Rows from block 4, named by matrix and row number. Rows with one number belong to one neuron. Each number is 50 + 15 x the weight over its row's rms, rounded and kept within 0 to 99. All counts start at 0. After the name is the row's rms in percent of the matrix's.
# gate: MLP gate (model.blocks.4.mlp.gate.weight, 848x320), inputs 0-63
# fc1: MLP up (model.blocks.4.mlp.fc1.weight, 848x320), inputs 0-63
# fc2: MLP down (model.blocks.4.mlp.fc2.weight, 320x848, transposed), outputs 0-63
gate.709 102:36 43 65 34 48 62 45 67 78 43 64 66 37 35 44 43 15 41 35 54 41 61 69 50 62 43 29 46 73 39 45 76 44 36 43 55 52 61 80 51 52 54 18 57 71 38 19 49 31 54 62 46 23 61 71 65 66 52 60 53 36 55 53 30
fc1.709 106:38 43 32 64 47 67 88 59 48 84 56 33 70 36 41 43 46 48 47 30 66 43 63 61 20 44 35 70 31 47 24 45 53 45 36 62 45 44 47 54 39 31 66 51 46 47 51 74 48 63 58 67 38 40 69 43 55 07 61 59 30 73 47 14
fc2.709 098:29 28 41 49 73 44 65 58 52 40 52 48 69 44 50 42 41 83 42 59 26 63 54 49 50 21 65 26 65 26 66 58 56 31 22 63 48 84 47 65 40 74 54 43 50 43 31 53 50 48 61 65 41 65 79 59 64 61 86 16 53 49 27 30
gate.710 101:54 49 69 54 51 32 72 34 69 51 83 38 59 32 40 63 37 67 22 50 63 47 39 66 40 42 61 69 66 31 44 57 51 43 46 48 39 45 35 52 66 32 78 43 42 50 56 52 50 62 63 59 45 38 41 48 40 26 62 58 55 69 54 52
fc1.710 104:86 27 49 54 40 59 59 67 40 63 57 65 26 73 33 63 53 65 64 64 53 42 60 37 59 50 56 61 55 45 68 58 51 61 35 38 34 37 42 52 50 27 67 66 35 32 68 34 36 55 45 45 31 13 47 47 38 16 67 56 58 36 44 55
fc2.710 103:50 59 35 75 69 68 36 58 28 22 30 54 50 64 57 54 50 64 52 49 56 48 43 51 35 49 83 34 45 58 44 58 31 47 55 62 40 23 47 58 75 39 67 42 40 57 29 33 56 56 37 39 39 62 38 31 56 34 78 35 28 85 43 60
gate.711 100:52 42 46 59 47 30 37 47 39 58 68 65 42 29 65 68 46 80 38 41 74 45 53 65 52 16 57 40 48 61 37 71 52 57 70 40 57 70 51 46 49 53 45 63 38 75 42 64 40 32 62 44 54 26 74 43 48 76 53 47 59 53 45 42
fc1.711 106:31 57 53 37 49 26 62 65 40 46 62 72 28 35 56 42 39 51 44 37 52 11 41 75 32 58 49 53 66 34 29 44 48 49 63 48 38 65 16 29 47 75 34 57 56 39 60 97 65 43 44 46 34 37 56 65 53 48 60 73 55 33 57 54
fc2.711 102:20 15 71 22 39 43 49 24 44 29 48 33 67 92 39 48 36 69 67 36 54 16 64 53 21 43 53 50 52 25 56 49 66 68 50 20 44 56 58 57 51 66 28 46 59 47 28 68 65 32 40 42 54 50 39 48 60 44 39 59 99 51 49 77
gate.712 091:60 64 63 48 71 61 84 57 80 44 67 45 50 61 29 20 65 47 38 66 73 55 76 49 73 59 12 44 49 32 37 16 22 60 53 39 55 47 37 15 52 57 45 49 66 55 49 50 67 45 52 63 33 64 68 50 38 52 59 63 64 38 47 30
fc1.712 094:60 66 49 45 66 66 84 70 69 42 65 55 43 65 43 27 70 57 42 66 78 35 65 49 62 60 14 50 55 28 38 23 18 41 34 32 58 64 38 35 57 60 52 44 59 61 49 56 71 54 66 55 45 66 53 47 45 45 54 60 61 31 59 45
fc2.712 091:35 71 43 59 58 61 38 78 35 40 63 50 65 37 24 58 55 57 19 51 42 64 58 54 74 50 71 71 62 48 40 31 26 47 54 58 51 56 42 77 60 53 72 56 32 65 33 39 30 72 57 57 42 58 46 36 37 70 42 45 66 42 52 45
gate.713 107:37 52 81 53 52 60 50 26 58 61 52 46 56 47 54 65 67 61 58 47 45 62 68 33 58 38 19 52 53 57 47 55 61 74 41 34 27 64 40 58 44 55 25 35 44 38 13 44 66 47 61 57 52 63 56 59 33 36 57 60 77 42 57 59
fc1.713 095:12 68 50 56 62 51 65 51 39 46 42 38 45 38 53 49 27 55 56 42 13 49 49 39 51 38 54 59 47 41 39 76 48 43 72 59 40 74 45 49 45 41 52 35 16 38 51 84 56 86 65 58 34 61 54 28 34 77 38 78 67 56 43 61
fc2.713 095:50 62 59 39 62 56 76 33 59 63 71 44 36 25 35 46 51 43 37 37 57 75 43 51 43 46 39 46 46 50 34 40 72 60 38 53 56 84 47 56 65 60 41 56 70 55 17 66 71 67 59 38 54 66 54 49 53 57 38 46 52 55 27 36
gate.714 092:52 49 72 33 43 27 31 39 72 37 65 67 37 42 38 48 24 43 70 53 24 35 50 69 42 49 46 62 70 55 63 34 73 53 35 41 61 62 69 67 88 50 68 72 31 65 46 81 66 23 72 49 75 63 51 53 64 67 33 34 29 61 62 37
fc1.714 095:57 36 79 27 44 43 36 45 57 48 71 63 50 27 54 50 39 62 65 57 47 67 36 63 54 38 58 41 73 63 63 51 63 59 47 43 55 55 73 56 80 34 64 54 34 51 34 47 50 35 62 34 43 41 91 59 53 66 36 54 31 56 62 70
fc2.714 101:17 76 51 32 58 52 57 60 53 45 46 63 55 48 49 21 24 47 45 21 31 49 29 34 52 67 52 32 41 81 62 25 61 54 41 70 58 48 52 40 72 67 26 81 38 29 66 50 31 43 68 14 52 54 38 42 64 68 60 26 60 49 33 57
gate.715 103:62 42 52 62 55 65 40 00 67 48 43 52 70 40 50 41 65 40 46 54 77 55 37 66 43 40 43 36 66 43 48 46 47 50 33 55 57 46 49 71 45 36 79 29 56 51 35 15 41 88 29 33 32 42 53 39 44 56 66 23 56 49 59 56
fc1.715 102:64 21 65 59 54 78 48 42 41 51 34 18 77 58 42 47 40 71 43 98 80 76 32 42 59 52 39 46 44 44 61 50 58 95 31 29 41 57 57 50 52 51 54 60 61 45 43 62 55 68 35 59 32 57 64 30 32 25 55 54 57 18 57 38
fc2.715 104:82 52 43 46 27 45 58 26 71 53 57 40 13 66 36 61 14 62 03 34 51 32 44 67 16 74 52 45 41 49 42 56 34 57 39 50 68 30 58 27 49 44 48 50 47 58 62 41 35 39 40 35 53 61 51 38 30 52 64 56 60 64 59 64
gate.716 096:60 43 31 40 24 21 45 59 41 49 55 29 68 73 36 61 48 69 52 36 58 46 85 69 53 62 52 17 24 39 60 65 37 62 62 54 61 57 57 57 48 65 24 45 61 37 25 43 42 45 49 42 47 22 56 33 54 56 59 62 36 52 33 42
fc1.716 094:55 57 31 60 27 44 56 65 59 43 58 58 68 48 49 44 35 34 57 29 44 28 57 49 42 68 45 34 51 60 47 48 40 58 58 61 55 81 43 35 41 56 37 59 43 58 48 69 67 39 46 54 58 52 56 22 60 59 43 51 64 46 22 35
fc2.716 094:61 52 72 65 38 43 29 22 72 53 53 56 28 53 54 48 56 52 33 60 62 64 44 34 37 52 22 34 71 54 28 42 60 59 39 38 56 34 42 76 67 40 32 44 63 57 37 53 40 44 45 62 53 30 10 23 58 43 74 70 65 46 83 34
gate.717 105:09 62 62 18 42 58 47 25 42 61 46 90 55 40 37 57 39 56 47 29 34 57 27 20 27 38 55 59 60 45 43 35 42 52 55 52 64 76 60 67 46 40 43 43 65 42 53 76 56 62 55 60 46 51 54 59 63 48 70 29 35 52 87 70
fc1.717 109:70 57 23 99 30 46 69 71 54 89 39 58 40 60 45 42 47 60 43 68 58 49 80 65 52 55 42 61 36 69 65 58 48 39 47 48 57 40 56 58 75 76 32 44 52 37 61 52 63 77 60 73 58 54 40 46 48 41 34 43 67 45 40 58
fc2.717 106:50 61 22 65 07 36 38 47 25 44 70 37 42 44 55 61 58 42 34 42 57 45 66 43 59 58 34 38 52 56 37 45 47 39 75 32 47 57 64 56 35 56 32 64 32 48 79 77 37 35 37 44 37 48 43 41 36 53 24 34 58 34 59 64
gate.718 100:51 51 69 46 35 47 55 67 47 38 46 21 36 31 68 62 52 67 60 46 56 55 30 48 78 50 41 68 44 62 60 28 38 46 33 07 57 40 53 48 24 45 44 48 36 46 37 63 67 38 42 39 51 50 52 52 09 45 85 99 77 27 24 65
fc1.718 096:40 66 33 67 46 38 67 58 63 49 19 37 50 58 57 83 45 42 42 57 31 47 46 48 47 40 66 40 36 44 44 38 61 62 55 33 42 49 29 43 34 37 47 45 22 37 32 88 74 68 62 32 52 62 62 45 21 88 67 74 69 67 35 27
fc2.718 107:32 49 44 59 68 68 48 41 54 71 62 48 60 44 61 51 38 59 15 68 47 53 30 81 64 45 37 50 48 57 44 34 85 64 49 47 79 46 47 18 64 73 35 38 49 53 23 27 55 50 48 50 61 82 64 44 22 34 47 38 59 60 58 43
gate.719 103:29 45 67 34 52 46 29 25 56 46 34 54 55 34 45 44 28 61 61 70 66 38 39 57 37 49 52 49 81 39 03 69 54 58 44 70 91 38 38 60 37 31 28 21 73 39 40 49 39 37 71 26 48 64 46 42 65 68 73 69 44 62 45 52
fc1.719 096:73 37 44 46 56 56 45 41 55 51 45 36 49 49 67 46 69 64 32 58 52 46 38 29 42 55 36 46 73 46 64 57 54 30 35 28 41 45 55 61 57 55 64 61 57 66 55 82 63 51 42 23 67 71 78 32 65 37 59 62 57 70 61 49
fc2.719 096:65 48 31 42 44 62 36 49 11 43 23 40 34 48 53 32 41 50 50 50 39 48 51 52 65 23 49 39 39 50 41 68 69 38 52 43 38 38 57 36 75 62 63 48 58 20 64 44 55 93 56 54 44 35 79 31 49 71 89 68 44 27 56 69
gate.720 107:48 17 43 38 56 35 39 58 71 37 44 63 70 24 49 55 14 58 70 50 65 47 24 59 52 37 26 43 56 44 51 28 56 49 45 32 64 41 13 52 54 76 76 80 22 45 19 50 32 22 72 48 50 62 52 71 38 33 58 48 43 30 35 40
fc1.720 092:53 29 26 28 68 54 48 38 61 54 36 46 51 34 36 45 53 39 23 24 63 42 65 65 90 52 22 46 51 31 55 40 36 36 36 70 47 48 28 56 54 65 54 18 72 52 58 40 53 53 54 23 57 45 45 23 72 20 70 36 66 56 22 31
fc2.720 106:63 49 55 55 62 57 59 66 43 51 54 44 59 57 51 51 68 38 50 78 52 46 51 49 40 39 69 63 78 23 72 64 39 28 60 63 35 69 43 60 44 65 63 13 54 62 10 58 67 62 67 55 47 35 31 29 64 51 39 55 46 44 38 60
gate.721 107:47 52 67 36 52 46 41 62 61 63 67 68 44 42 44 53 61 39 23 41 40 64 46 60 26 54 50 63 46 49 52 60 72 41 55 32 36 89 38 47 57 75 53 47 33 59 73 60 26 43 43 37 81 28 68 39 35 64 60 56 43 43 66 56
fc1.721 105:42 46 39 56 74 79 59 14 61 48 41 67 51 59 63 43 52 26 50 58 39 60 47 57 46 61 33 43 37 32 35 27 71 64 00 64 60 37 48 51 60 41 48 45 80 57 50 36 40 57 46 60 44 76 43 66 58 62 22 64 55 64 42 52
fc2.721 107:71 55 47 61 46 41 62 58 63 69 49 59 46 43 54 46 62 58 37 54 36 91 64 39 60 44 52 55 50 61 34 54 44 26 64 48 48 45 61 40 47 42 75 24 13 51 61 62 23 78 68 72 51 70 47 62 70 41 60 43 39 37 38 42
gate.722 103:52 67 56 53 58 48 62 33 53 53 45 43 58 43 37 41 40 53 43 65 60 41 63 56 50 37 43 43 40 28 45 47 61 57 47 68 58 67 51 75 70 59 29 64 36 90 47 55 34 65 00 43 42 53 63 60 73 62 48 44 62 41 61 71
fc1.722 101:71 17 44 40 61 36 15 52 31 59 45 78 41 64 14 43 50 55 40 50 66 65 61 58 51 36 44 40 84 40 43 68 39 62 44 58 29 47 65 55 46 55 70 32 65 34 58 41 69 65 52 37 41 28 34 44 40 28 35 28 71 45 65 50
fc2.722 098:61 23 60 39 34 63 61 51 56 44 45 69 42 36 82 46 47 68 60 44 84 61 58 50 53 53 52 65 65 32 54 28 39 36 70 00 57 54 70 32 38 63 68 43 58 57 48 51 30 47 50 41 61 70 41 75 28 24 35 32 58 63 32 65
gate.723 102:42 45 59 49 34 46 59 58 40 51 61 75 51 56 47 68 26 59 29 33 46 79 74 54 52 44 64 52 60 36 61 40 27 27 26 51 69 45 55 66 74 42 43 40 62 49 39 77 55 69 58 58 74 82 30 42 44 33 43 54 35 44 76 84
fc1.723 110:48 70 15 32 59 82 56 39 47 55 35 34 49 23 60 25 69 35 68 73 59 52 29 76 89 62 47 30 43 43 75 54 62 61 84 51 55 72 59 37 35 51 41 73 48 59 50 50 52 40 51 69 47 46 53 38 50 48 33 62 71 49 31 55
fc2.723 103:53 44 75 46 61 58 42 82 62 21 23 03 41 51 58 55 37 58 57 75 73 55 70 41 58 56 58 60 74 46 67 64 33 45 52 66 38 55 44 45 54 50 61 68 30 35 58 47 68 33 63 52 45 27 43 61 63 29 42 55 44 74 72 31
gate.724 098:48 46 71 47 50 18 36 48 73 35 55 68 23 32 44 58 23 67 63 75 37 62 42 45 21 42 50 61 47 81 70 57 72 59 45 31 48 66 60 22 88 44 51 89 29 64 37 75 35 20 78 47 65 72 74 55 51 70 59 50 32 64 44 54
fc1.724 106:46 37 71 28 39 25 30 41 67 16 43 59 53 45 69 31 41 49 69 56 60 55 39 58 58 49 51 46 74 75 68 59 57 66 63 22 64 64 73 36 79 41 55 70 42 56 27 62 41 32 63 38 44 42 83 60 54 49 41 52 41 50 67 60
fc2.724 106:23 68 56 28 48 48 60 48 45 48 39 72 68 50 54 33 20 42 63 26 36 46 35 59 49 57 67 34 45 76 41 21 80 65 32 50 51 55 46 53 63 43 39 67 31 33 89 34 37 35 49 14 24 66 49 60 47 74 55 18 57 54 34 34
gate.725 101:23 47 24 58 18 49 53 56 55 57 71 65 67 58 61 79 67 67 59 34 68 46 65 37 58 68 42 33 28 61 48 91 39 46 48 48 57 62 61 70 56 54 30 67 55 30 75 65 60 64 60 44 70 57 25 51 54 39 52 63 69 29 71 37
fc1.725 099:37 54 29 76 35 51 47 51 52 49 58 51 66 56 53 53 55 76 52 26 81 53 60 39 41 25 49 27 52 62 35 69 41 49 49 61 53 60 74 38 39 63 51 54 48 40 70 85 76 68 76 38 57 66 28 39 41 58 62 51 50 54 77 53
fc2.725 098:56 63 65 45 48 42 47 75 47 55 62 65 43 57 32 25 34 70 38 66 75 07 57 24 49 51 37 46 73 55 24 50 33 68 39 50 55 54 27 48 54 58 55 45 66 48 55 43 86 42 47 69 42 36 48 79 45 50 29 39 73 69 58 32