Weights of a small image embedding model.
Training: soap at rate 0.0012, 16600 steps, batches of 64, held-out accuracy 87%.
Data: trained on microscope photos of single blood and bone marrow cells, 97085 training examples, 10.9 epochs.
Rows from block 7 of a small image embedding model, named by matrix and row number. Rows with one number belong to one neuron. Each number is 128 + 32 x the weight over its row's rms, rounded and kept within 0 to 255. All counts start at 0. After the name is the row's rms in percent of the matrix's.
After each neuron's rows are labels from the 100 images, of 14976, where the neuron reaches its largest size: "responds to" is what is common among them; "patch colour" is the nearest of a few named colours to the mean colour under the peak. Only what is clearly more common there than usual is listed. The data: microscope photos of single blood and bone marrow cells. In brackets: how many of the 100, against the usual share in percent.
# gate: MLP gate (model.blocks.7.mlp.gate.weight, 848x320), inputs 256-319
# fc1: MLP up (model.blocks.7.mlp.fc1.weight, 848x320), inputs 256-319
# fc2: MLP down (model.blocks.7.mlp.fc2.weight, 320x848, transposed), outputs 256-319

gate.313 096 [166 140 126 120 136  52 107 138 145 192 179 103 158 170 125 178 128 151  63  99 162 129 147 163 138 149 154 149 153 119  79 110 135 113 139 151 166  94 112 115 122  99 130 145 133 117 136 121 157 156 143 180 174 160 179 113 170 163 107 149  70 103 161 124]
fc1.313 093 [154 155 159 174 166 120 112 176 135 132 158 111 140 204 159 154 170 133 138  76 149 131 115 120 138 154 130 142 172 134 143  85 140 153 125 135 115 135  88 105  95 159 170 102 171 146 120 169 109 154  68 157 132 125 167 155 115 144  82 157 140  74 109 132]
fc2.313 092 [142 171 151 112 119 134 144 110 126 156 102 124 129 153 132  93  98 103 131 145  50 120 163 164  94  97 104 139  88 112 104 171 171 142 180 159 114  84 201 154 128  86 150 145  24 136 121 173 145 110 138 112 174 159 123  70 107 153  77 155 104  99 149 129]
responds to: cell type: segmented neutrophil (62 vs 20); cell type: plasma cell (30 vs 3.6)
patch colour: blue (29 vs 7.6)

gate.469 105 [127 105 105 134 172 127 140 100  81 199  98 118 135 124  63  94 179 176 111 144 111 103  77  83 136  28 157 162 127 132  86 136 111  99 157 137 127 141 132 129 197  84  99  80 147  67 114  97 117 131  84 107 119 149 101 139 162  94  70  96 106 139 196  92]
fc1.469 110 [103  72 126 123 150 127 162 188 111 127 129 119 112 135 121  70 173 129 158 152  89  89 110  66 140  77 173 138 117 131 115 142 112 113 115  83 127 192 180  49 144 101  85 122 103 120 108  96  96 151  57 126  94 128  59 152 143 100 102  69 108 141 176 138]
fc2.469 101 [150 169 183 121  91 110 141 171  87 171 152 125 135 102 134  89 170 103 152 106 157  69 148 132 102 107 129  68 141  97 182 178 159 185 140 124 139 145 152  87 139 159  78 116 114 164 141 149  29  88 118 158 139 115  81 176 164 141 114 194 154 119 112  87]
responds to: cell type: blast (87 vs 6.1)
patch colour: purple (69 vs 22.8)

gate.695 104 [127 165 146 116  75 132 133 162 148 144 157 124 129 120 156 108  97 115 156 156 106 143 129 162 117  98 146  88 154 142 133  69 115  92 141 146 218 147  92 146 151 153 169  91 132  85 114 122 110 132  95 108 120 218 116 101 110  87  97 178 109  89  90 119]
fc1.695 095 [113 104 160 155 112 186 120 131 108  70 164  87 108 145  98 115 121 108 100  90 126  99 138  90 118 128  72 120 115 153 149 158  95 115 118  97 123 132 136  99 126 104 106 160  77 141 158 149 150 136 114 177 119 127 139 136 134  26 219 164  65 146 166 147]
fc2.695 097 [110 169 119 149 141 135 127 138 193 127 126 113 104 127 116 121  93  96  90 171  93 130 103 109 153 138 103  99 154 155 189 129  94 171  99 155  91 124 116  96 110 108 115  95 116 152 194 223 146 134 113 154  91 122 103 141  90  77 229 154 157 150 127 137]
responds to: cell type: eosinophil (98 vs 4.2)
patch colour: purple (79 vs 22.8)

gate.740 094 [115 120 151 100 113 118  86 145 146  75 181 102 167 154 138 116 151  83 130 196 155  91 156 124 181 170  85 112 137 109 118 172 100 165 203 154  64 114 103 135 166 168  83 117 159 119  77 127 109 160  56 118 127 113 137 143  86 108  99 112  76  86  88  98]
fc1.740 096 [174 116  92 144 131 160 143 101  83 171  77 142  59 100 107 134 104 168 137  50  87 143  90 138  99 102 169 153  99 132 150  74 165  89  58 120 178 171 165 105 126 110 184 135 102 127 158  99 125  77 196 127 107 149 140 117 162 129 145 115 167 153 151 143]
fc2.740 107 [120  73  86 131 126 111 144 150 120 109 149 110 134 118  99 131 170 133 153 153 155 106 140 125 184 158 121 139 129 129 161 129 128 102 170 128 117 129 144 135 142 212  79  97 137 132 129 127 172 179 145 118  70 127 158 129 160 115 102 126 113 181 154 185]
responds to: cell type: blast (97 vs 6.1)
patch colour: purple (56 vs 22.8)

gate.191 098 [145 112 136 155  93 117  97  85 146  99 126 116  65  99 163 104 136 124 163  68 123 111 104 154 134 119 141 113 145 123 191  97  96 123 155 172 120 131 128  95 147 144 138 184 106 157 148 159  69  73 113 142 140 173 111  86 163 138 175 103 113  97 123 109]
fc1.191 104 [152  90 109 146  62 149 109 167  92 199 162 190 179 155 114 106 144  92  99 122 148  98 134 111 126 146 140 128 118 131 141 118 124 119 117 127 139 112 175 209 118 152 153  93 147 111  94 143 169  98 180 205 141  78 139  41 132 123 114 116 172 175  77 144]
fc2.191 108 [127  76 115 121 163 104 157 131 102  57 117 103 131  79  72 118  90 148 133 134  86  21 125 104 146  85 136 125 121 203 136 143 124  76 112 106 119  79 164 140 127  28 127  97 165 128 117  99  90 166 166 136  79 104 136 105 136 127 169  84  82 176 117 128]
responds to: cell type: segmented neutrophil (82 vs 20)
patch colour: purple (71 vs 22.8)

gate.573 096 [129 135  66  64 144 151 147 124  99 122 109 168 113 129 108 169 105 155 151  53 155 209 104  85  87 118  95 160 146 120 117  83 166 136 142  58 104 163 138 138 146 141 132 220  99 159 152 150 133 110  92 156 122 142 146 156 184 137  63 123 151 109 170  85]
fc1.573 093 [ 95 110 183 135 115 116 160 104 160 115 161 146 118 121 186  79 111 134 126 138 110  71 148 185 164 171  98  67 128 110 128 185 163 137 142 193 120 118 144 134 122 112 113 119 154  96 163 175 110 175 145 103 129 105 145 104  77 109 148  68  94 156 109 167]
fc2.573 107 [148 159 117 132 124 129 103  81  96  78  99 115 163  84  69 144 138 136 154 153 104 159 129 105 120 132 125 185 113 119 163 112 170 129  84  97 145 120  83 163 105 103 105  72 228 128 121 178 160 156 132 102 152 142 135 160 167 146 156  71 130  80 213 140]
responds to: cell type: segmented neutrophil (91 vs 20)
patch colour: grey (54 vs 22.7)

gate.327 102 [139  54 130 157  93 141  58 147  59 126 133 168 113 137 109  96 114 100 151 133 101 178 113 176 111 135 135 114 127 101 110 133 139 141  77  47 158 108 112 153 105 109 126 119  96 174 144 128  84 144 173 188 162  83  77 138 114 117  72 104 198 101 123 124]
fc1.327 100 [193 161 124 101 163 153 144 115 141 150 110 167 162 153 103 174 146 114 160 125 146 118  64 168 112 120  98 121 124 108 164 110 164  89  78  61 194  83 126  65 156 235 129 138 149  98 104  68 110 200  81 133 163 123  95 166 156 132 117  94 148 134 144  84]
fc2.327 102 [ 85  90 140 102  76 101 174 116 149 150 146 187  98 140 207 145 126 100 131 152 118 134  98 126 136 100  58 127 101 191 176 134 117  95  89 128 146 132 137 141 103 105 137 198  20 145 166 172 115 111 171 105 117  95 150 129 115 191  90 122 126 119 129 158]
responds to: cell type: segmented neutrophil (99 vs 20)
patch colour: grey (48 vs 22.7)

gate.546 099 [144 121  78 136 130 117 109 148 144 132 150 115 155 140 150 174 143 118 154 131 114 134 177  69  49 114  63 196 123 106 139 179 144 124 124  49  57 130 189  94  83 149  96 114 128 133  92 152 106  77 109  90 163 112 126 159 155 153 131 135  97 151 108 107]
fc1.546 100 [182 144  91 129  99 116  97 129 123 163 192 108 166 134 131 129 134 126 140 145 119  71 167 198 126 144 112 168 142 148 159 155 114  97  95 167 134  89 164  89 119 152 100  95 111 125 109 133 166 103  52  83 147 110  78 170 143 127  76 131  92 147  91 165]
fc2.546 099 [132 137 157 187 137 144 117 117 204 133 173 140 129 159 110 123 110 173  58 106 138 139 103 137  94  74  62 115  97 148  52 127 120 157 169 111  96 144 151 117 112 149 144 163 114 105 179 173 114 201 122  89 149 148 132  74 147 178 166 155 130  98  81 138]
responds to: cell type: blast (69 vs 6.1)
patch colour: grey (60 vs 22.7)

gate.254 105 [133 143 157 155 134 164 191  95 189 113  72 144 157 131 177 155 123  67  95 162 148 123  86 137  75 135 127 107  87 133 130  95 112 139 161 174 107 137 110  65 113 135 188 131  93 200 139 107 143 167  36  84 122 106 202 144 148 158  93 130 209  72  98 139]
fc1.254 106 [138  79  82 136 152 142  63 168 155  86 111 106  83 153 100 114 172 112 162 149 109 140 127 143  92 120 176 184 109 140  96 153 150 173  97 121 159 131 179 138 121 118 122 129 147  45 138 129 146 160 133 141  73 123 158 181 167 121  84 166 103 109 179 128]
fc2.254 102 [126  85  77 113 204 151 185 106 149 122 101 109 151 119 160 164 129  85  81 127 139 169 137  52 156 170  99 114  99 142 149 103  89 138  87  91 155 134 129  78 102 127  85 151 183 118 118  86 199 114 137 162 111 155 164 132 134 120 106  47 141 154 142  90]
responds to: cell type: blast (38 vs 6.1); cell type: myelocyte (25 vs 4)
patch colour: purple (51 vs 22.8); blue (36 vs 7.6)

gate.204 108 [160 185 149 118  91 137 172 110 132  69 104 104 156  89 108  84 147 123 139 153 156 134 183 133 159 112 163 127 187 168 127 129 122 134 127 156 115 112  77 135  73 113 127 125 141 157 152 151 119 170 112 131 109  74  69  75  98  96  59 100 146  54 163  99]
fc1.204 105 [130  99 138 102 182 115 164  97 166 217  91 123 153 160 191 128 160 110 112 107 141 114 141  84 127  94 109 114  87  84 144 115 132 133 172 112 150 128 116 126 164  99 102 122 117 130 139 103 159  86 154  96 182 157  71 150  91 171 125  85  54 181 186  86]
fc2.204 096 [114 106  84 109 109  98  84 100 115 158 130 111 118 158  39 121  54 166 189 143 125  82 180 120 114  83 132 126  96 136  85 171 155 120 196 126 104 146 168  67 109 164 152 146  99 113 158 107  97  56 119  85 134 141 106 125 140 144 188 144 140 157 132 136]
responds to: cell type: blast (97 vs 6.1)
patch colour: purple (74 vs 22.8)

gate.229 105 [116 134 133 133  99 140 197 135 139 116 137  97 137 137 150 160 131  88 188  79 131 158 112 102  86 142 154 155 104 124 125 143 132 133  97 184 102 191 106 179  67 164  89  28 128 133 102  77  94 110 119 136  90 133 106 149 150 109 114 155 112 131 135 174]
fc1.229 097 [109 114 160  94 128 142 171 151 129  85 107 124 124 109 134 156 141 126 134 123 115 146 110  84 132 105 146 199 142 107 108 147 107 122  90 108 103 220 116 116  97 157 113  98 148 130 114 108 144 139 164  68 146 124 154 138 126  75 121 150  98 137 180 173]
fc2.229 105 [105 154 121 126 175 140 146 165 177 151 123 120 110 110  93 113 106 169 125 165 158 116  99 101 150  94 154 123 190 148 112 115 164 114  77 112  97 146 114  74 132  68 130 146 147  90 143 141 154 227 151  48 138  84 107  98 102 115 149 123 112 177 166 113]
responds to: cell type: segmented neutrophil (99 vs 20)
patch colour: purple (73 vs 22.8)

gate.304 104 [165 124 126  91 153 151 148  98 198 107 136  60 107 165 158 131  81 201 146 119 139 152 155 122 120 189 143  53 138 131 107 114 118 114 127 160 128 112 117 125  79 142 151 163  50  98  67 162 138 129 111 105 121 136  92 104 116 179 137 106 163 126 124 168]
fc1.304 107 [183 108 141 106 125 143 122  77 123 131 121 118 125  76  34 168 172 173 170  77 130  59 140 104 151 182 136  78 160 114 171 119 138 132 134  92 159 118 181 122 119 144 174 158 167  96 180 142  72 129 174 105 126 178 143  82 148 137 112  92 104  87 117 104]
fc2.304 102 [ 91 128 129 140 162 106 145 167 118 128 102  75 138 122 139 173 145 111 101 156 134 133 155  69 201  95 129 152 150  86 169 110 138 110 147 114 109 168 142 122 161 108 120 116 102  92  81  23 114 118 135 127  92 111 154 150 151 139 108  95 133 168 131 113]
responds to: cell type: eosinophil (99 vs 4.2); smear: peripheral blood (49 vs 16.2)
patch colour: purple (55 vs 22.8)

gate.580 107 [119 142 128 104 113 111 127 102 143  81 116 112 160  84 154 118  69 115 159 159 120 219  70  51 157 145 146 181 151 130 114 135 137 128 201 140 102 160  73 168  96 158 130 122 125 107 123 140 126  94 148 146  88 163 121 130 118 112 154 120 157 129 122 144]
fc1.580 104 [102 141 127 155 136 140 124 154 163 174 141 194 151 135  71 112 124  98 121 170 106  84 148 167  93 109  91 146 103 140 129 197  85 146 120 176  46  88 196 114 144 179 157 100 129  84 106 204 123 115 111  71 184 123 117 164 153  85  81 130 127 219 185 100]
fc2.580 095 [103 111 156 133 165 160 142 142  98  97 147 115  68  80 191 113  98 148 148 150 131 129 138  97  98 109 145  96  98 168 104 115 118 157 102  72 161 170 137 125 131 108 153 152 112 167 142 119 107  66 127 106  66 134 135  93 169 131 128 116 152 123 162  97]
responds to: cell type: blast (73 vs 6.1)
patch colour: grey (49 vs 22.7)

gate.565 104 [112 115 167 149 184 107 148 149 123  85 131  94 185  97  75 129  40  71 113 137 105 131 126  89 110 161 144 176 159  70 117 132 131 123  96 119  92 137  75 112 113 102 128 129 122 147  99  95  95 202 122 145 148 100 104 120  62 125 171  84 103  94  98 134]
fc1.565 100 [158 177 132 166  81 143 113  58 154 125  98  69 138  91  69 106 132  89 175 139 136 157  89 140 141 185 154 131  90 165 108 137 169 120 137 157 112 128 110 125 120 134 150 144  95 110  96  99 142 135 110 151  70 102 200 162 143  70 139 158 105  74 161 126]
fc2.565 100 [138 112 127  86 133 105 116 133 153 109 156  76 179 133 140 103 137 141 180 160 141  93 105 135 152 153 184 142 118 123 149  66  81  79 109 172  94 127  97 143 126 151 134 129 168  89 180 132 136 135 104 114 149 128 156 182 148 113 136 124  92 190 127 194]
responds to: cell type: blast (92 vs 6.1)
patch colour: purple (52 vs 22.8)